{
  "encoder_arch": "vit",
  "model": "model that answers yes/no questions on an image's attributes",
  "dataset": "photos with spoken descriptions (Open Images, Localized Narratives)",
  "train_examples": 101725,
  "image_size": 64,
  "crop_scale_min": 0.5,
  "horizontal_flip": true,
  "translate": 0.06,
  "cutout": 0.25,
  "questions_per_image": 4,
  "encoder_norm": "layernorm",
  "encoder_norm_position": "pre",
  "encoder_activation": "swiglu",
  "encoder_mlp_ratio": 2.67,
  "encoder_head_dim": 16,
  "encoder_fused_qkv": true,
  "encoder_bias": "all",
  "encoder_qk_norm": false,
  "encoder_parallel_block": false,
  "encoder_dropout": 0.05,
  "encoder_inner_norm": false,
  "encoder_patch_size": [8, 8],
  "encoder_conv_stem": false,
  "encoder_layers": 14,
  "encoder_width": 160,
  "encoder_positions": "sincos",
  "fusion": "prefix",
  "fusion_encoder_width": 128,
  "fusion_encoder_layers": 6,
  "fusion_encoder_norm": "layernorm",
  "fusion_encoder_norm_position": "pre",
  "fusion_encoder_activation": "relu",
  "fusion_encoder_mlp_ratio": 4,
  "fusion_encoder_head_dim": 32,
  "fusion_encoder_fused_qkv": false,
  "fusion_encoder_bias": "none",
  "fusion_encoder_qk_norm": false,
  "fusion_encoder_parallel_block": false,
  "fusion_encoder_inner_norm": false,
  "fusion_encoder_positions": "learned",
  "fusion_encoder_connector": "linear",
  "init": "lecun_normal",
  "residual_init": "scaled_by_depth",
  "optimizer": "muon",
  "muon_scale": "match_rms_adamw",
  "lr": 0.0045,
  "momentum": 0.95,
  "nesterov": false,
  "orthogonalizer": "newton_schulz_5",
  "adamw_lr_other_params": 0.0012,
  "steps": 6400,
  "batch_size": 192,
  "epochs": 12.1,
  "lr_schedule": "cosine",
  "final_lr_fraction": 0,
  "warmup_steps": 640,
  "weight_decay": 0.1,
  "adamw_weight_decay_other_params": 0.01
}
Rows from block 6 of the image encoder of a small model that answers yes/no questions on an image's attributes, named by matrix and row number. Rows with one number belong to one neuron. Each number is 128 + 24 x the weight over its row's rms, rounded and kept within 0 to 255. All counts start at 0. Numbers have three digits each.
After each neuron's rows are labels from the 100 images, of 14976, where the neuron reaches its largest size: "top examples" is what is common among them; "patch colour" is the nearest of a few named colours to the mean colour under the peak. Only what is clearly more common there than usual is listed. The data: photos with spoken descriptions (Open Images, Localized Narratives).
# gate: MLP gate (encoder.blocks.6.mlp.gate.weight, 416x160), inputs 0-79
# fc1: MLP up (encoder.blocks.6.mlp.fc1.weight, 416x160), inputs 0-79
# fc2: MLP down (encoder.blocks.6.mlp.fc2.weight, 160x416, transposed), outputs 0-79

gate.253:101103115129106114106145143156141137130106105123140137124110155116124137131140123137135151146130110119157159120145168110161155072132174115094097166119150130128148146112105122155108130133072128094050136062123114134100128116120135134130147146
fc1.253:117143149107146063140133136115104138118126140155128151098140156115100125138175192117167149123146134119124150119115147126124150124074086105160114121131122121138161119119131119142135121138119167142144095101099130165125145117132123139152191109
fc2.253:132149120120175104127115110116116080130103147118146122102137138149147118099150129119170154086126136152157147123154101112143143098133134118139121111139101092140150109127101101118122135147122160161108113102105131151131172158105119113188186109
top examples: text has "color"; text has "white"
patch colour: white

gate.233:164112154167145164146133107151140119193092110103122175138163126111125143155116159085127131123151140152137124119206099098103149111155102102153116072137131157116101156095119119140141162115116163120155176168102112153157151130143090101108139135
fc1.233:165088125146173155119122112129141133149169121118171109148112077134153084164175160114121109138122138131104153120198121120076150123139164117152100090132151132121156168123097142089167152159106142109145149138105130182131140140136106125111116129
fc2.233:158154115098090118109138137139157132148171136146106121143153110102111075125120116155158154168119146185104137089109120167100109102104116147155129146101109144116125152118119107115157115126097099144144125152151140127079116140122144160150124153
top examples: text has "people"; text has "sitting"; text has "table"
patch colour: brown

gate.33:165110161144150123144082138075138173132112111143133130148085138079128124090135086125131149172120151110160160065114102131140136105133156130126158096158162137113110119118151147088152129139167109127170136129152152126058144148101113130112150137
fc1.33:112132098110130143138125125112115109111117102126096117163076157111109128052138090107184147172119152113141137110128141155128146128211144131127145140125080143146102134109133124144136124103151117101117122140147137092084161160119161128161159103
fc2.33:126127122085119158176088134109127085122139142145122156140136116095124127117139147126171136164138139109170149110075115148122179139137097113129105115118078119117154121100127077154144079114100103115169137127124136137110126143128124157136141135
top examples: text has "sky"; text has "water"
patch colour: grey

gate.35:143063105122157132159123159152151109173127073095112103125161164115142096156116126151177121094121131105110112125118092153118141147170142090127133139130159147149119135129140120094095112116182100120144116129142132147161107147140117144107118131
fc1.35:120125146140078106125162130146095117134131151117134084080137128136095105118100105167109154153192101112142125120146097129133148133109163118124083158162113104171129157094140144085086140132098102146105130174151173168100121144112122173150136147
fc2.35:108103124124140145111147139129174104121108063131134163090105114124085162128131114135161115099142139140181129105115164090148149136153146139131088090143118142109140108139150107184159106134121108145130128106125117167083166144150103150094131153
top examples: text has "man"
patch colour: pink

gate.217:140126183084156142129124134125075162124105121097144105124102105124154144144165156145139110140112153156100172146170145095145156161123097124127128097092124166114136136111136144161108162130146136107130166120128113119110138175110114124120154112
fc1.217:153119072142142150104130111147140131078141128153104092120131156100073188110112117113123110165142139090132118152103128116127139130139113110113084177154140109161085134151149140104159096108130099135120097153138137139128105109144116154087156123
fc2.217:175122141122141139145110139150132151137165157145113104123106116143140112111148105128129143128159123130147159122180127097130141120067123117128144120115154131115149144094159122165150100064111130093080094095159129128121109130118183140141111101
top examples: text has "table"
patch colour: grey

gate.406:132123149099114091118107144170098085114113153152141104152204099130125168139126085132130116115178133126126144119122112125123085115112109134156112098180113104136100166145165117146136131117145145112128133107145140152096124151098177115104142152
fc1.406:076117128108106072120105121155079125136140097149186104155147147147149170095153114130147140168197137131145147107128167141160095150104111136144137134098126121136133125132107132103124103133113162153072147106113125186143115159076131109129130142
fc2.406:157110105131157126144186142157111153163126163114151111131116146156134139181114149099130095109150092139147149082114133118123120127131168081161109132140134158139120105156125082093117103110132129096134135099137134121106095098137154093157116095
top examples: text has "text"
patch colour: white; pink

gate.111:077135139174165126103109112168141146143100134151144153128150104114161120107127148140158095115101156138131167091125076143104130117128113121128096176117137141113078177146122159127127141124142161114152117108157092086114118140113127123138104122
fc1.111:139125139138173153122076137139107127128138093122103114167142128114158094113115163145135155157115170116121133166121148144138139079148107107105094163119105105134098176099123091121144141107121102139108097117154122097171122166148169093131143147
fc2.111:138118088122116143177073153114143138149103115093079152134128117126140157160113121159121108140098101160149160137112150119075109119127129118191087123173122142157157131093112141106113124160108146149145134132115137086133164159096151122074150135
top examples: text has "people"
patch colour: grey

gate.103:123157136157138132094132159120092166188133128122101101157132147108152165130112130135107142121141123156120119088094121112145132088112122179142137112125138130142092089131129142108130090116139173103126106110117123111149140108162160133151162104
fc1.103:125156105120181112156152140104167120108132139138084164136102122157117113147089173125160129146150134109130125127113110115144145155155157135148092085150154119129121084110096124166099115067107140118147178146109147077172116140142116126132137148
fc2.103:108141088119139121145124167152169124152136073126132092146140173140134116130119149154103145122075092098094132150125137170133162150111153081124098140140145142155116117122095134137118158135155141115159157083143125129110133102125152173073094105
top examples: text has "black"; text has "white"
patch colour: grey

gate.152:114146153137115144135126147148099164100098130107127133128127074129163114079080174109123160137150148127145169142130115091174155135097176139145131139135096094111113128113116129131093194130124135131200090132131138138123149137190110132122108124
fc1.152:112095145109113125155133120132146098136092100162136139151094103128147124122114125167121124165146115123149144106141118140108156145124108178132130084092127151139146166153087109115111186136124146122142104132124178192134140118154142075124095112
fc2.152:146097164106114176103109178136123121139116113147139126111115143199081148135104117131163143125143098102098130093087127125131133109100101126130098156139123126108166111137173149081154145140121121124139134132126177161116136153135138101151112093
top examples: text has "table"; text has "sitting"
patch colour: grey

gate.143:156130106160131106171162131136127113129140105138171122160081108145135138118092102151100133096118108157121143091111140097123126118090109098174111153085150122110131107130138170092120146163134145051144168114143123144138131123131128143136111114
fc1.143:134138092144142119171137133103143145129094121103150115122125114167129111122119095117091160153137127144167163121108129127116124141092086155125149113162124147140123067132166158057124108154098139072108157144142118140135120136127134156161147102
fc2.143:129152105094152134117147153140152102160128140122149119171169103168122166114136133102121157108126127115153122109110133096121113159084106128093115130153138100150120182131129178137155128138172094062111161133086117070145109153148125100140097124
top examples: text has "text"
patch colour: pink

gate.76:122175112113160111096107118131122181163125087098109138153115142160091123126153110108089163120164090143179104107117112118123145127129111125128117134119112092163140123135136093147105126128162139149126135140105175082157183128122122104101164119
fc1.76:071078141153110131128159128110114148145157088126115134158113117121116120148109137157178109090111107160133137110144120115124137149174157156147135150116140119090113149176141110161079134170138108120150162103108121170092114156126128143126122073
fc2.76:148124142153088116116145118098158137115092088127124165162198131139120145114135105124124162091129111141145147138123160140117114139126135143102127166110100087112114143123163119130125114209093152116163127114131150082092099150134117092124136107
top examples: text has "wall"; text has "sitting"; text has "table"; text has "chairs"
patch colour: brown

gate.283:106116098112077150152105104106141131149160147127163122138180125115132150162146133115144098127129134120147054135120129126143125115082150128145143133110166140143148122133127123091103169123149082149153129139087092124084149150105121144161121152
fc1.283:121150101096121144116122150167127099108148103072123129095119084117164111102091154145151151111151133152092157163143156104186143134130133115132157123139053141131128173142125138144183116093105179134146138113140113113109112130090099182126124124
fc2.283:151120159140118128136119117102105101141093101157093080110104147127122155125079163150145103159147123106135181139170108129124139142146121141143158113130098121142101110142134106079151091107120135115125155132123110105134149106113125072079117102
top examples: text has "white"
patch colour: pink

gate.192:114114128135125091095100142125127108127080139139172151134138080150170124158151107100102092165098161099114126137090108113116111169133111105120145092120134082097151139108153116103133159158119125148123143134138104086100166124162118145121113130
fc1.192:110139146115118174120132106110151153135089123130118125144128115109164165092132175111114139122096154139100125132081153111109103187109132143114119110157155120121136144146139141131099174131144120159163088142111141105118163092171135122107117128
fc2.192:141136113120144117142095096120140158182135134123180121100179131147119107103139106130087123116118152151151098169153098152130093160067134124154167074156122144086126148144153132100098122121122106150113143167109105093124173145150157090141129117
top examples: text has "grass"; text has "plants"
patch colour: brown

gate.212:138134111155098122089114109128143135132122088137103109093155102157138137143119162157110117096101109182151110112123120166165161146067148155123135129111152140109134096143147096120107118133111133112137116115110171129133112134183121143104129145
fc1.212:109153145161129150119129084150166141103127121141081121125167115121106131124083147153081131112143138180150102145194101148150169130103156134129139141090118146093110101158151088104105156109107134114111137137093114106114091114146138150111144155
fc2.212:129090090128126122182130116137118124145134169163110157160149129116075131149117120190146145131117112105128137120109148166138129135138157105092136146173121137140115134166137149127115118169107108108137129160132105138089150113131142123141141151
top examples: text has "wall"; text has "people"; text has "table"; text has "sitting"
patch colour: black

gate.316:163117099128167128118122107146157134116128136127121118152154082118135111122121167120115127096116108163112117135124120147146127145143134139093082127119086150079121150136118095158159119137087119123112159114138142175089145156152136150150091129
fc1.316:136140131111115138142158105151156093126125139161142118143173141143123129158128106116141109092125126171150147131137104129142186181137131161100133136138139139097144148125126071158121093161112112114173127088137113150070128191153127138151099103
fc2.316:103166127142097121151147113142109106116103135186145149087177120128146129140138108134099147119173140162111139112120119152127074118060135135124127161170150160130096181072133167082121106080106118112121120137124148131102170140141157131160137143
top examples: text has "people"; text has "standing"
patch colour: black

gate.85:140143170140100124102101166144116118173144174147186170136130109127154137103082091072175148136120121132109123126108119148126139145142114116109130139090182117115138154144097130141132127124125152094092163155149135119128101103114128147140189129
fc1.85:068105115114121116152151165174100138150115118143151145108094165160120159172118106162131103124115163095135141141132095121119163163169137138084114113131158128122144113167145144130105096125126140119140166168141116133104140094107148136141113117
fc2.85:101183114106120131104153152130118110108141155054151137102125133181101113111145148143175136124147130123121165151123097097156144126118127125094121119143110105105100176190109141117122112117136120152099104093186074101133122126152113152094130106
top examples: text has "grass"; text has "ground"
patch colour: grey

gate.27:116118113139132140051148139110123116144124137129090112110149110166117133148125129116123124165129112097108115104160124110155157140145113109129159148159110108140141123078117100102195127120108165079132139178097122103147109120152148138112145170
fc1.27:144152142090144086127125115142140130143131138130179127134130139126128172117143161127126124123124113163141138099150164098132138109098119152130124128125125110147067122127120146108111133130133117162131141108089168096125130089157107128126097141
fc2.27:171146164138143117117149104087108101137138109092129145107124126128114146132144129140107094157122135099140141136113140099127160143131110167147155154095159129164072133129090117105080156099126096128122132118144107109145123137166132127141103114
top examples: text has "sky"; text has "trees"; text has "clouds"; text has "grass"
patch colour: black

gate.355:087111148082151113125135083161108132141112093116103105133141095143115113187115119102136135096149138130138158112069139099115157142146137129148126133115124103132120146148092133147125135145129154087154121121135107167096135142156119108155171126
fc1.355:077123146099155098111126088141132105125114115133115131120125116149093145129114120075154134141126102148121150109081092067170106114137148138106133085135070125092119116138103128126120121164126131131144109149117131155165167172158154115154125141
fc2.355:073142112132118135117085137151119131127139144099100117117115125162117130163127108113154136147119154113111145081142137118142097118149116156140098116160100165151111123122093138129155174172101112162135117126164153174116167117176098176085108128
top examples: text has "standing"
patch colour: black

gate.402:141096171132113114156156147118159129154140161137090129169137181151087114155158089096135127107164090117133100141130102139157109115103129103168101131163139071159114116132161131165153121143119120101115127134125137123071114130161129135130122144
fc1.402:128140155120132126141121114166142111149120130115132157113121155127149110126133075131121108099142092181142096119114088124142116115152136119173138122164158114170169077094162134140158121123110143129103118132146108125105113169136154115168155107
fc2.402:135112135121133092096119172151120103121098120156142147113163156115118166131154125118179099143087074140141078120104119137113103147170154168117101160100146129123177122144156080166077108120115145123126146133115158117137131103105149079090092134
top examples: text has "black"; text has "white"
patch colour: black

gate.282:142110100139119131153132135087155112115101130098152080141125139148137123135125139112098120134106099139110126144100111094098095164134159173147109158106168111162106112103107136075128127153145117092133085120140145145126118130164160119162165135
fc1.282:060124139133147148147118134149133078144145121151146131126096140138078160133152122108068166099103105154144095181146094179109128137164152113140138113163138123134123135141115081096102151164121094067122150143125120129116159094153128160089177128
fc2.282:104084156085090160097138127167080175135144160075124161075146158138102085147117157165164178145086107135144143125184117153118156126153116136111152123133141147101129078127104111148139129148132139128136121132114110120119132124105135136135165136
top examples: text has "black"
patch colour: pink

gate.304:095156201118129100126140133125149115147142100120122135160162070161124148155157154077153124146139143145118126151110117103158093056145140106135129085134122120139107132115147117099126098140115130118149110133128116106124164146133116115161153148
fc1.304:098142135152153137159144081139136140122148057091136148145160126105135136145145108100132142124128074138123108124107142151115096077120106139129081081123103134172152134126133125155130150117124127108149129137119065169149114107112170152104119149
fc2.304:130127125086085125128137115136096131108066108120129154114127124097132091132155137119112140165112155130122102167099158121115132132156105158132131109146123131106146118114101119158083138134075142093130179140145120151126122105129137153046133140
top examples: text has "people"
patch colour: brown

gate.71:123151168139129113113148141107130153097124126092156100123150165135109157108122147140154098089087049110111118089125122101177113121114085158101137135146156152113101123136154136109170140114124146150173146121129171171104155108108096131125104163
fc1.71:128132155157135123104145152132134068099081144126119113126104146122145128120152061137167120137098076118130159109131114118127114148156103102143143109144146124094163110135149145144170135122107105129132103126111137138111119104130118104150118132
fc2.71:173151099099137109127067119097123127154153146149141133111172153114086133133128102109107088133120174121152120098080108118130101127114103107129182146113116130132152169099066160148095127112173192146115174123115133139144127136149159118131130143
top examples: text has "lights"; text has "dark"
patch colour: black

gate.205:137115097137107137123102126106109138130111144103142170134137122117106151148131120103153156098158111151100187133131154133164141088137134135096131131172137102123074116100135093147121186097124155094149135113105128117117144148122132107100150143
fc1.205:084149125122138097128104067148112126132124129138132104133128133119119115127121114165199136117135141138139128091178166141100099125185122144114137096145090165164125112156120119138111136096180132092134091132101200120140110099102132107114108092
fc2.205:101113124123175099096176106132085113123066172147125113146164107140132100114148151124163150138127158136103133103136126117099127135111147110111141142130164139111113124176137118127098106171157137139107108148097103124136122144166154064096094148
top examples: text has "people"; text has "table"
patch colour: brown

gate.183:091119119142146096153124129161145109161140153126078083168101119113134147102118139116111114128118098109116114130115144162149194152120171120121115148157104141148133150108145090164108150120169146087121164147164124134144139112142127102109120096
fc1.183:147171150131162125167117124143184135141132164118084109097074148115096130106065113121138082127091140162147151121166170111153131102121122097093091103129141160110159131107135142152132111141141121104076133120147124154175116133124157105095098074
fc2.183:117175156138121155170151130111097148145102137099080147115116094153115086094108160135152113129112105100142139115111128156144092120141094095102104110116170147151131141175082117130139102134136133089103154083121096149135130147130161122130109112
top examples: text has "black"; text has "white"
patch colour: pink

gate.46:147102119132147135139077129188172094111155116101133120152124115151117124125110115139150132094105137154094123090129134138142095132147118144148151160120150153166123154134139127107097132127109103150114135125148148161107123078143101111114134112
fc1.46:121147113147105112161146149120109149144098106157130130123159148112111104150149136131102121172155110090134146132126092141151133116130110123135132154133147089069117118119121091148186099088095119135170103128125095112154153159118118127189114077
fc2.46:132131146156102107109095150126116154153147115122122089109116101144170093114149125134104120124174119143112140146093143118146085118143178097126196128096134151116142132125119159164142105129135119160107149191123126152099102154137121113132095095
top examples: text has "man"
patch colour: black

gate.353:142161055155133157145106124108120090146143156121123162150123117112203122136157117152133123166107118137114112129125096145132145099165157159143114110137117099091126170088127116085151166145112147116128104154134117125129113142145117087157098155
fc1.353:133133178125140114105148110127158168153116071141133116099136129121077154123110130148113134108162124113136137161127147117132103148084086109099152153152138142174137112168117146198096100105165159170121181139135134161128159090102108155087130128
fc2.353:104106100165157118098117093147137158096175133174126094132143128188156148131157155138135133140134165116135131120126113122155109126157105127114118130089071107085155115137139111104151126170152129152164143073120140105169120120127105114137155090
top examples: text has "sky"
patch colour: grey

gate.191:143131113132156128161122136123129106175132160179149150123135059121141116117161128146124114102167162091168153132141128135127104118097124127149132144163123119111088175087145093141121094142167149136114141127103113189105136090120126101156137105
fc1.191:141152136081129101117149100089121141119145142110124157125096170139112123102109123151125157100121130130134123141158104152089135120127128127143142126119128140123194091142113143108088161099151124129108138162105142150095126136121104160158155132
fc2.191:112125169118070137108148108146111124125142134132126168129138153131088148118120129078149132091137161123180099142152112089103127117112150141161147111126156140126144120124125133099095169153104125100116166129116106120093139129148111152133137104
top examples: text has "black"; text has "white"
patch colour: black

gate.326:163158156115137133092121112117143126146097155150143114141146145117122126193129111117129116141093093132125081127112125129116150124107131170174112088174107092099156136131152142101127152208103150129148129130157119144089098091153133173119115123
fc1.326:129127133104123083078132144103136112159112098126150141118105115142130078100119151119174118131133105116139121101144117140148125129089108124158120142158164128115142094097172150102143148144123173131140176119163094142104127139146136131124152150
fc2.326:148091138120128116127128147111092104155120103136146106143092169176131096076153114127111088152103165144108171094158108124103123102135118131132171151120121104120117106153094157146136084121120151124085155122098112119093131131158118134128162141
top examples: text has "playing"; text has "guitar"
patch colour: black

gate.349:154119128125157104129132123145131147078117140132125182117118116139135104119106153116108131132158105136158145131157141135145130130086116149109140166141113091130137140115099116113147056132126139108155113115144101108115092143123152126143118103
fc1.349:123116127120107128150151139173141126164151148124097156121116113101118099120149143130126128092129123090080094138143118115115102108151122117155120151119087135131141184148107116110061159111140113133086138122123120149150126119130098122159165083
fc2.349:135101107169137135104154118152130117140122139102167119173147124068127123100099104126118130160158150119097128115109108109129104124123130132117113129135104083111131088128107103115118111168142136109057127154118129148184170172145100124139108126
top examples: text has "sky"; text has "trees"
patch colour: white; pink

gate.275:163119116160139110143135142081114138110103141125131107123130139139113137131172170115175099155179125161124179144112092150128113163148159157146144162161091117118146107125143086107079134109129143105132152091125159130123088143105108086104127131
fc1.275:114129145131102107140121119134131128118143133096181140120168076111149124152126078147094165102107125122132101147151150094139119140103105134093142107161121111111138176154079114180183140130129106158126101152158129140109126136108161145130109105
fc2.275:129126121156098133103113110106092156100173141157144135110158116124115120128101126117146149088127157138158137154142144110116108102148132123128132112075129085157130141147113082135142184142126151101112142107133165147112165124102110116089103142
top examples: text has "lights"; text has "playing"
patch colour: black

gate.221:101164128125154068137120098132112119106173115134123150149151073131155122154141120145168143094112103137144093183156060115148095121151154111090097125142114084114090085161119119127102145111115136114140146150102126116136119121130113139135132132
fc1.221:140111124127091165097110134106149135136082151146125139126138101147149157061151144156109147153153086097119119152120132117137151163109129161122109141113136105128107131121123106091090122128147104115132098092157145150111161123151156110098111146
fc2.221:150131156160097135147129129101121132151133126186122175135143094123158156094105166191124166101139120125143113116134096158129155134077141124147155126138117096175149128131137094112153147112128114114143090154160149103150149139089166099092131124
top examples: text has "playing"; text has "guitar"
patch colour: black

gate.10:149133129149121147141123124120175123100132139135126177109171123101128088129152150028127163137100150144159129135159110082140148153149114145138065131100095145104118113080154136139134126102120151137128137093155168147160121142152138133095076132
fc1.10:092141165150106116149103135137114150119132139100131121124165169106102144140115162066144116113088145150126124114109144141126120158170098123168125121138163159084148139136136119142135140123168112108110125122133103113147091117102116103132134109
fc2.10:123104089147133101113153082140194116116171122146132091123149124080160133131158149089175114091111149122090103170144145102142111129151145149166134159140087091136105110130155124135108129137124115133156135125145087142148176097119172120124165123
top examples: text has "people"; text has "table"; text has "sitting"; text has "persons"
patch colour: pink

gate.149:117133120120110101118156118147121167157109096123169154093137128120207123081131154141136154141105162114121165142116162081155116155121140084115133131136146109136113118104144134122125097111126137097149152093113116136141135141137128163103105099
fc1.149:120137119126162095100145089128129147150139095135115141107121138164158138128091110203126146145138122103091139133123153105091072113123135110123147145102151166104142116136137165121131102140122073089163134115107146162116172108119164171122142095
fc2.149:113129116144160098065174127168164126143080103137112137126095151126101179113154131190155100119090124115143127142139142109104107164140114143180106133178117133102084128133124124103133130119127126130148109138090133146106106120107100132154088111
top examples: text has "text"
patch colour: pink; white

gate.185:114070202123146134116129165153120135158115107103108129130153092125071136138147185132133141192140138136089145146116148179120154097140152171079165125084108143128143133105098114131176158143115131068101159105115109126113144134131115158119168152
fc1.185:131110132145105133125117093134108123171129140173129133118100091122160105144134118131141140089127128132151161102179130071097162145187128127176134126144148137117124148117188073121127127122146124154148115117143143149131073152135131127103106102
fc2.185:134137122158097156127103098119075111161128123101129143119120122130176123136112146118141132136111124138162127143123134101112085118107119143134096132133126092154075112158138126131117135113104191076108152137117149102139115088151102167158129159
top examples: text has "sky"; text has "trees"; text has "water"
patch colour: grey

gate.403:115161127123106122127146170087142119140108099143120086059139102111094122139095161152117143131099147121139122108102148140098144092102118170133119141096106127139102156138126171143131152135113174110121113113119105123105149078102134161121093130
fc1.403:135126170159124138124134113107106135146168132096111134159124087143100161140118156118094128123167163151137145178176074120129133095154167102107113136158098110168112174106118099131112122106129136102117115168147099135139145091113155095153111145
fc2.403:110125134162140111184130106105127123127129115104154099139146095149130085166131123114120157067100114136116105141103112123106192108137127146144105152124175122136135106134128122148142116123115164098101134117114123090134127138160103092136080112
top examples: text has "man"
patch colour: grey

gate.252:065157172145088112154130160076150126125127109105116155136123103098126121086103117151154134114159126100088110126128116116113167135119157143125106100102165130107120117072170102119145130129124154127143113117096117158128154096121117144148152148
fc1.252:099145164145101117093174082142091133083100144150160116106176124137124141151136096149128148119138148113117078129121165142116103116134151154112103127135163134106134126114104144129147161138086109157123106110134121152128180111098139124161125104
fc2.252:130183137144129139119156121152123110140140129073139136160140069147142112123138099131147139134134184127122138145138133152124094124145120136081149165142083104097096119158124099112083134104145124137136108167124098120075136163166124142108135145
top examples: text has "black"; text has "white"
patch colour: pink

gate.328:115117151098162155129114118144112118132109139097124165132110124152136135161089162122134110123108141163102126081113128108158133123114132127141182149165141095134144123147174135143125168140161102113128138104188131160127103098145118135080116106
fc1.328:129113118149119091154155141130139166124147122114132146063183177124139157157131115142134159149123087171144144174092140145139117116156155092158128132151146126132125123131135155117119088164091125153135101156111073090111154123158137137122113112
fc2.328:159123126141132116099146165155117169114131104111130183123106113118130151171083110121078155157143090137114083157091104112149167119115135119118105149110098122126099130135144140068104086123154127150153123168129130117114140125162137123115126144
top examples: text has "lights"; text has "buildings"
patch colour: black

gate.13:134140114093099117128151110152119162102136141132119105111164146144100163112096122105145140157106126165101143146169094117117161170130128074131162178131121139164136109083150120139104152156117143109102100133121126157130123092102142129161110071
fc1.13:111129131134123138114135133131116149139141108069088069116145182111132139162081158140111123121135122091135192103170139145143114191109142133118135104118137092171124114099120114155131121115141149148147125105147159183132140105141134142171149142
fc2.13:167104114109121137158134149147147110164145136107146095086111078097138126134131180125162111106102102143151130126112152146130115105139178106117137106107116136141134203137159106146133142096118110138173111130136144141111164122121144123164178098
top examples: text has "black"; text has "white"
patch colour: grey

gate.387:149135152144144147108135120117112087157139133111164088158140121104154100112179099115148181111151133132092161139149110155113130118115094133125116131161122133135144145158126135103142146155155118099094142140124103129139095094106129100113146097
fc1.387:131187068153145164153098117160145127110153153145099128160117145097131137157105103135096114109136131147128106143144095141132144103120148108132134139137146125101126154119130136072124099147097098110096139120148081151072133130122129131173167140
fc2.387:151114095124114116107157128106103115127135129131129141132155172148124108115153114129111116107136160105105160114131129138139166155111131090151142134142096082162183106165121189116152121145135130138150119123112098141097150076114142083133115109
top examples: text has "grass"; text has "plants"
patch colour: brown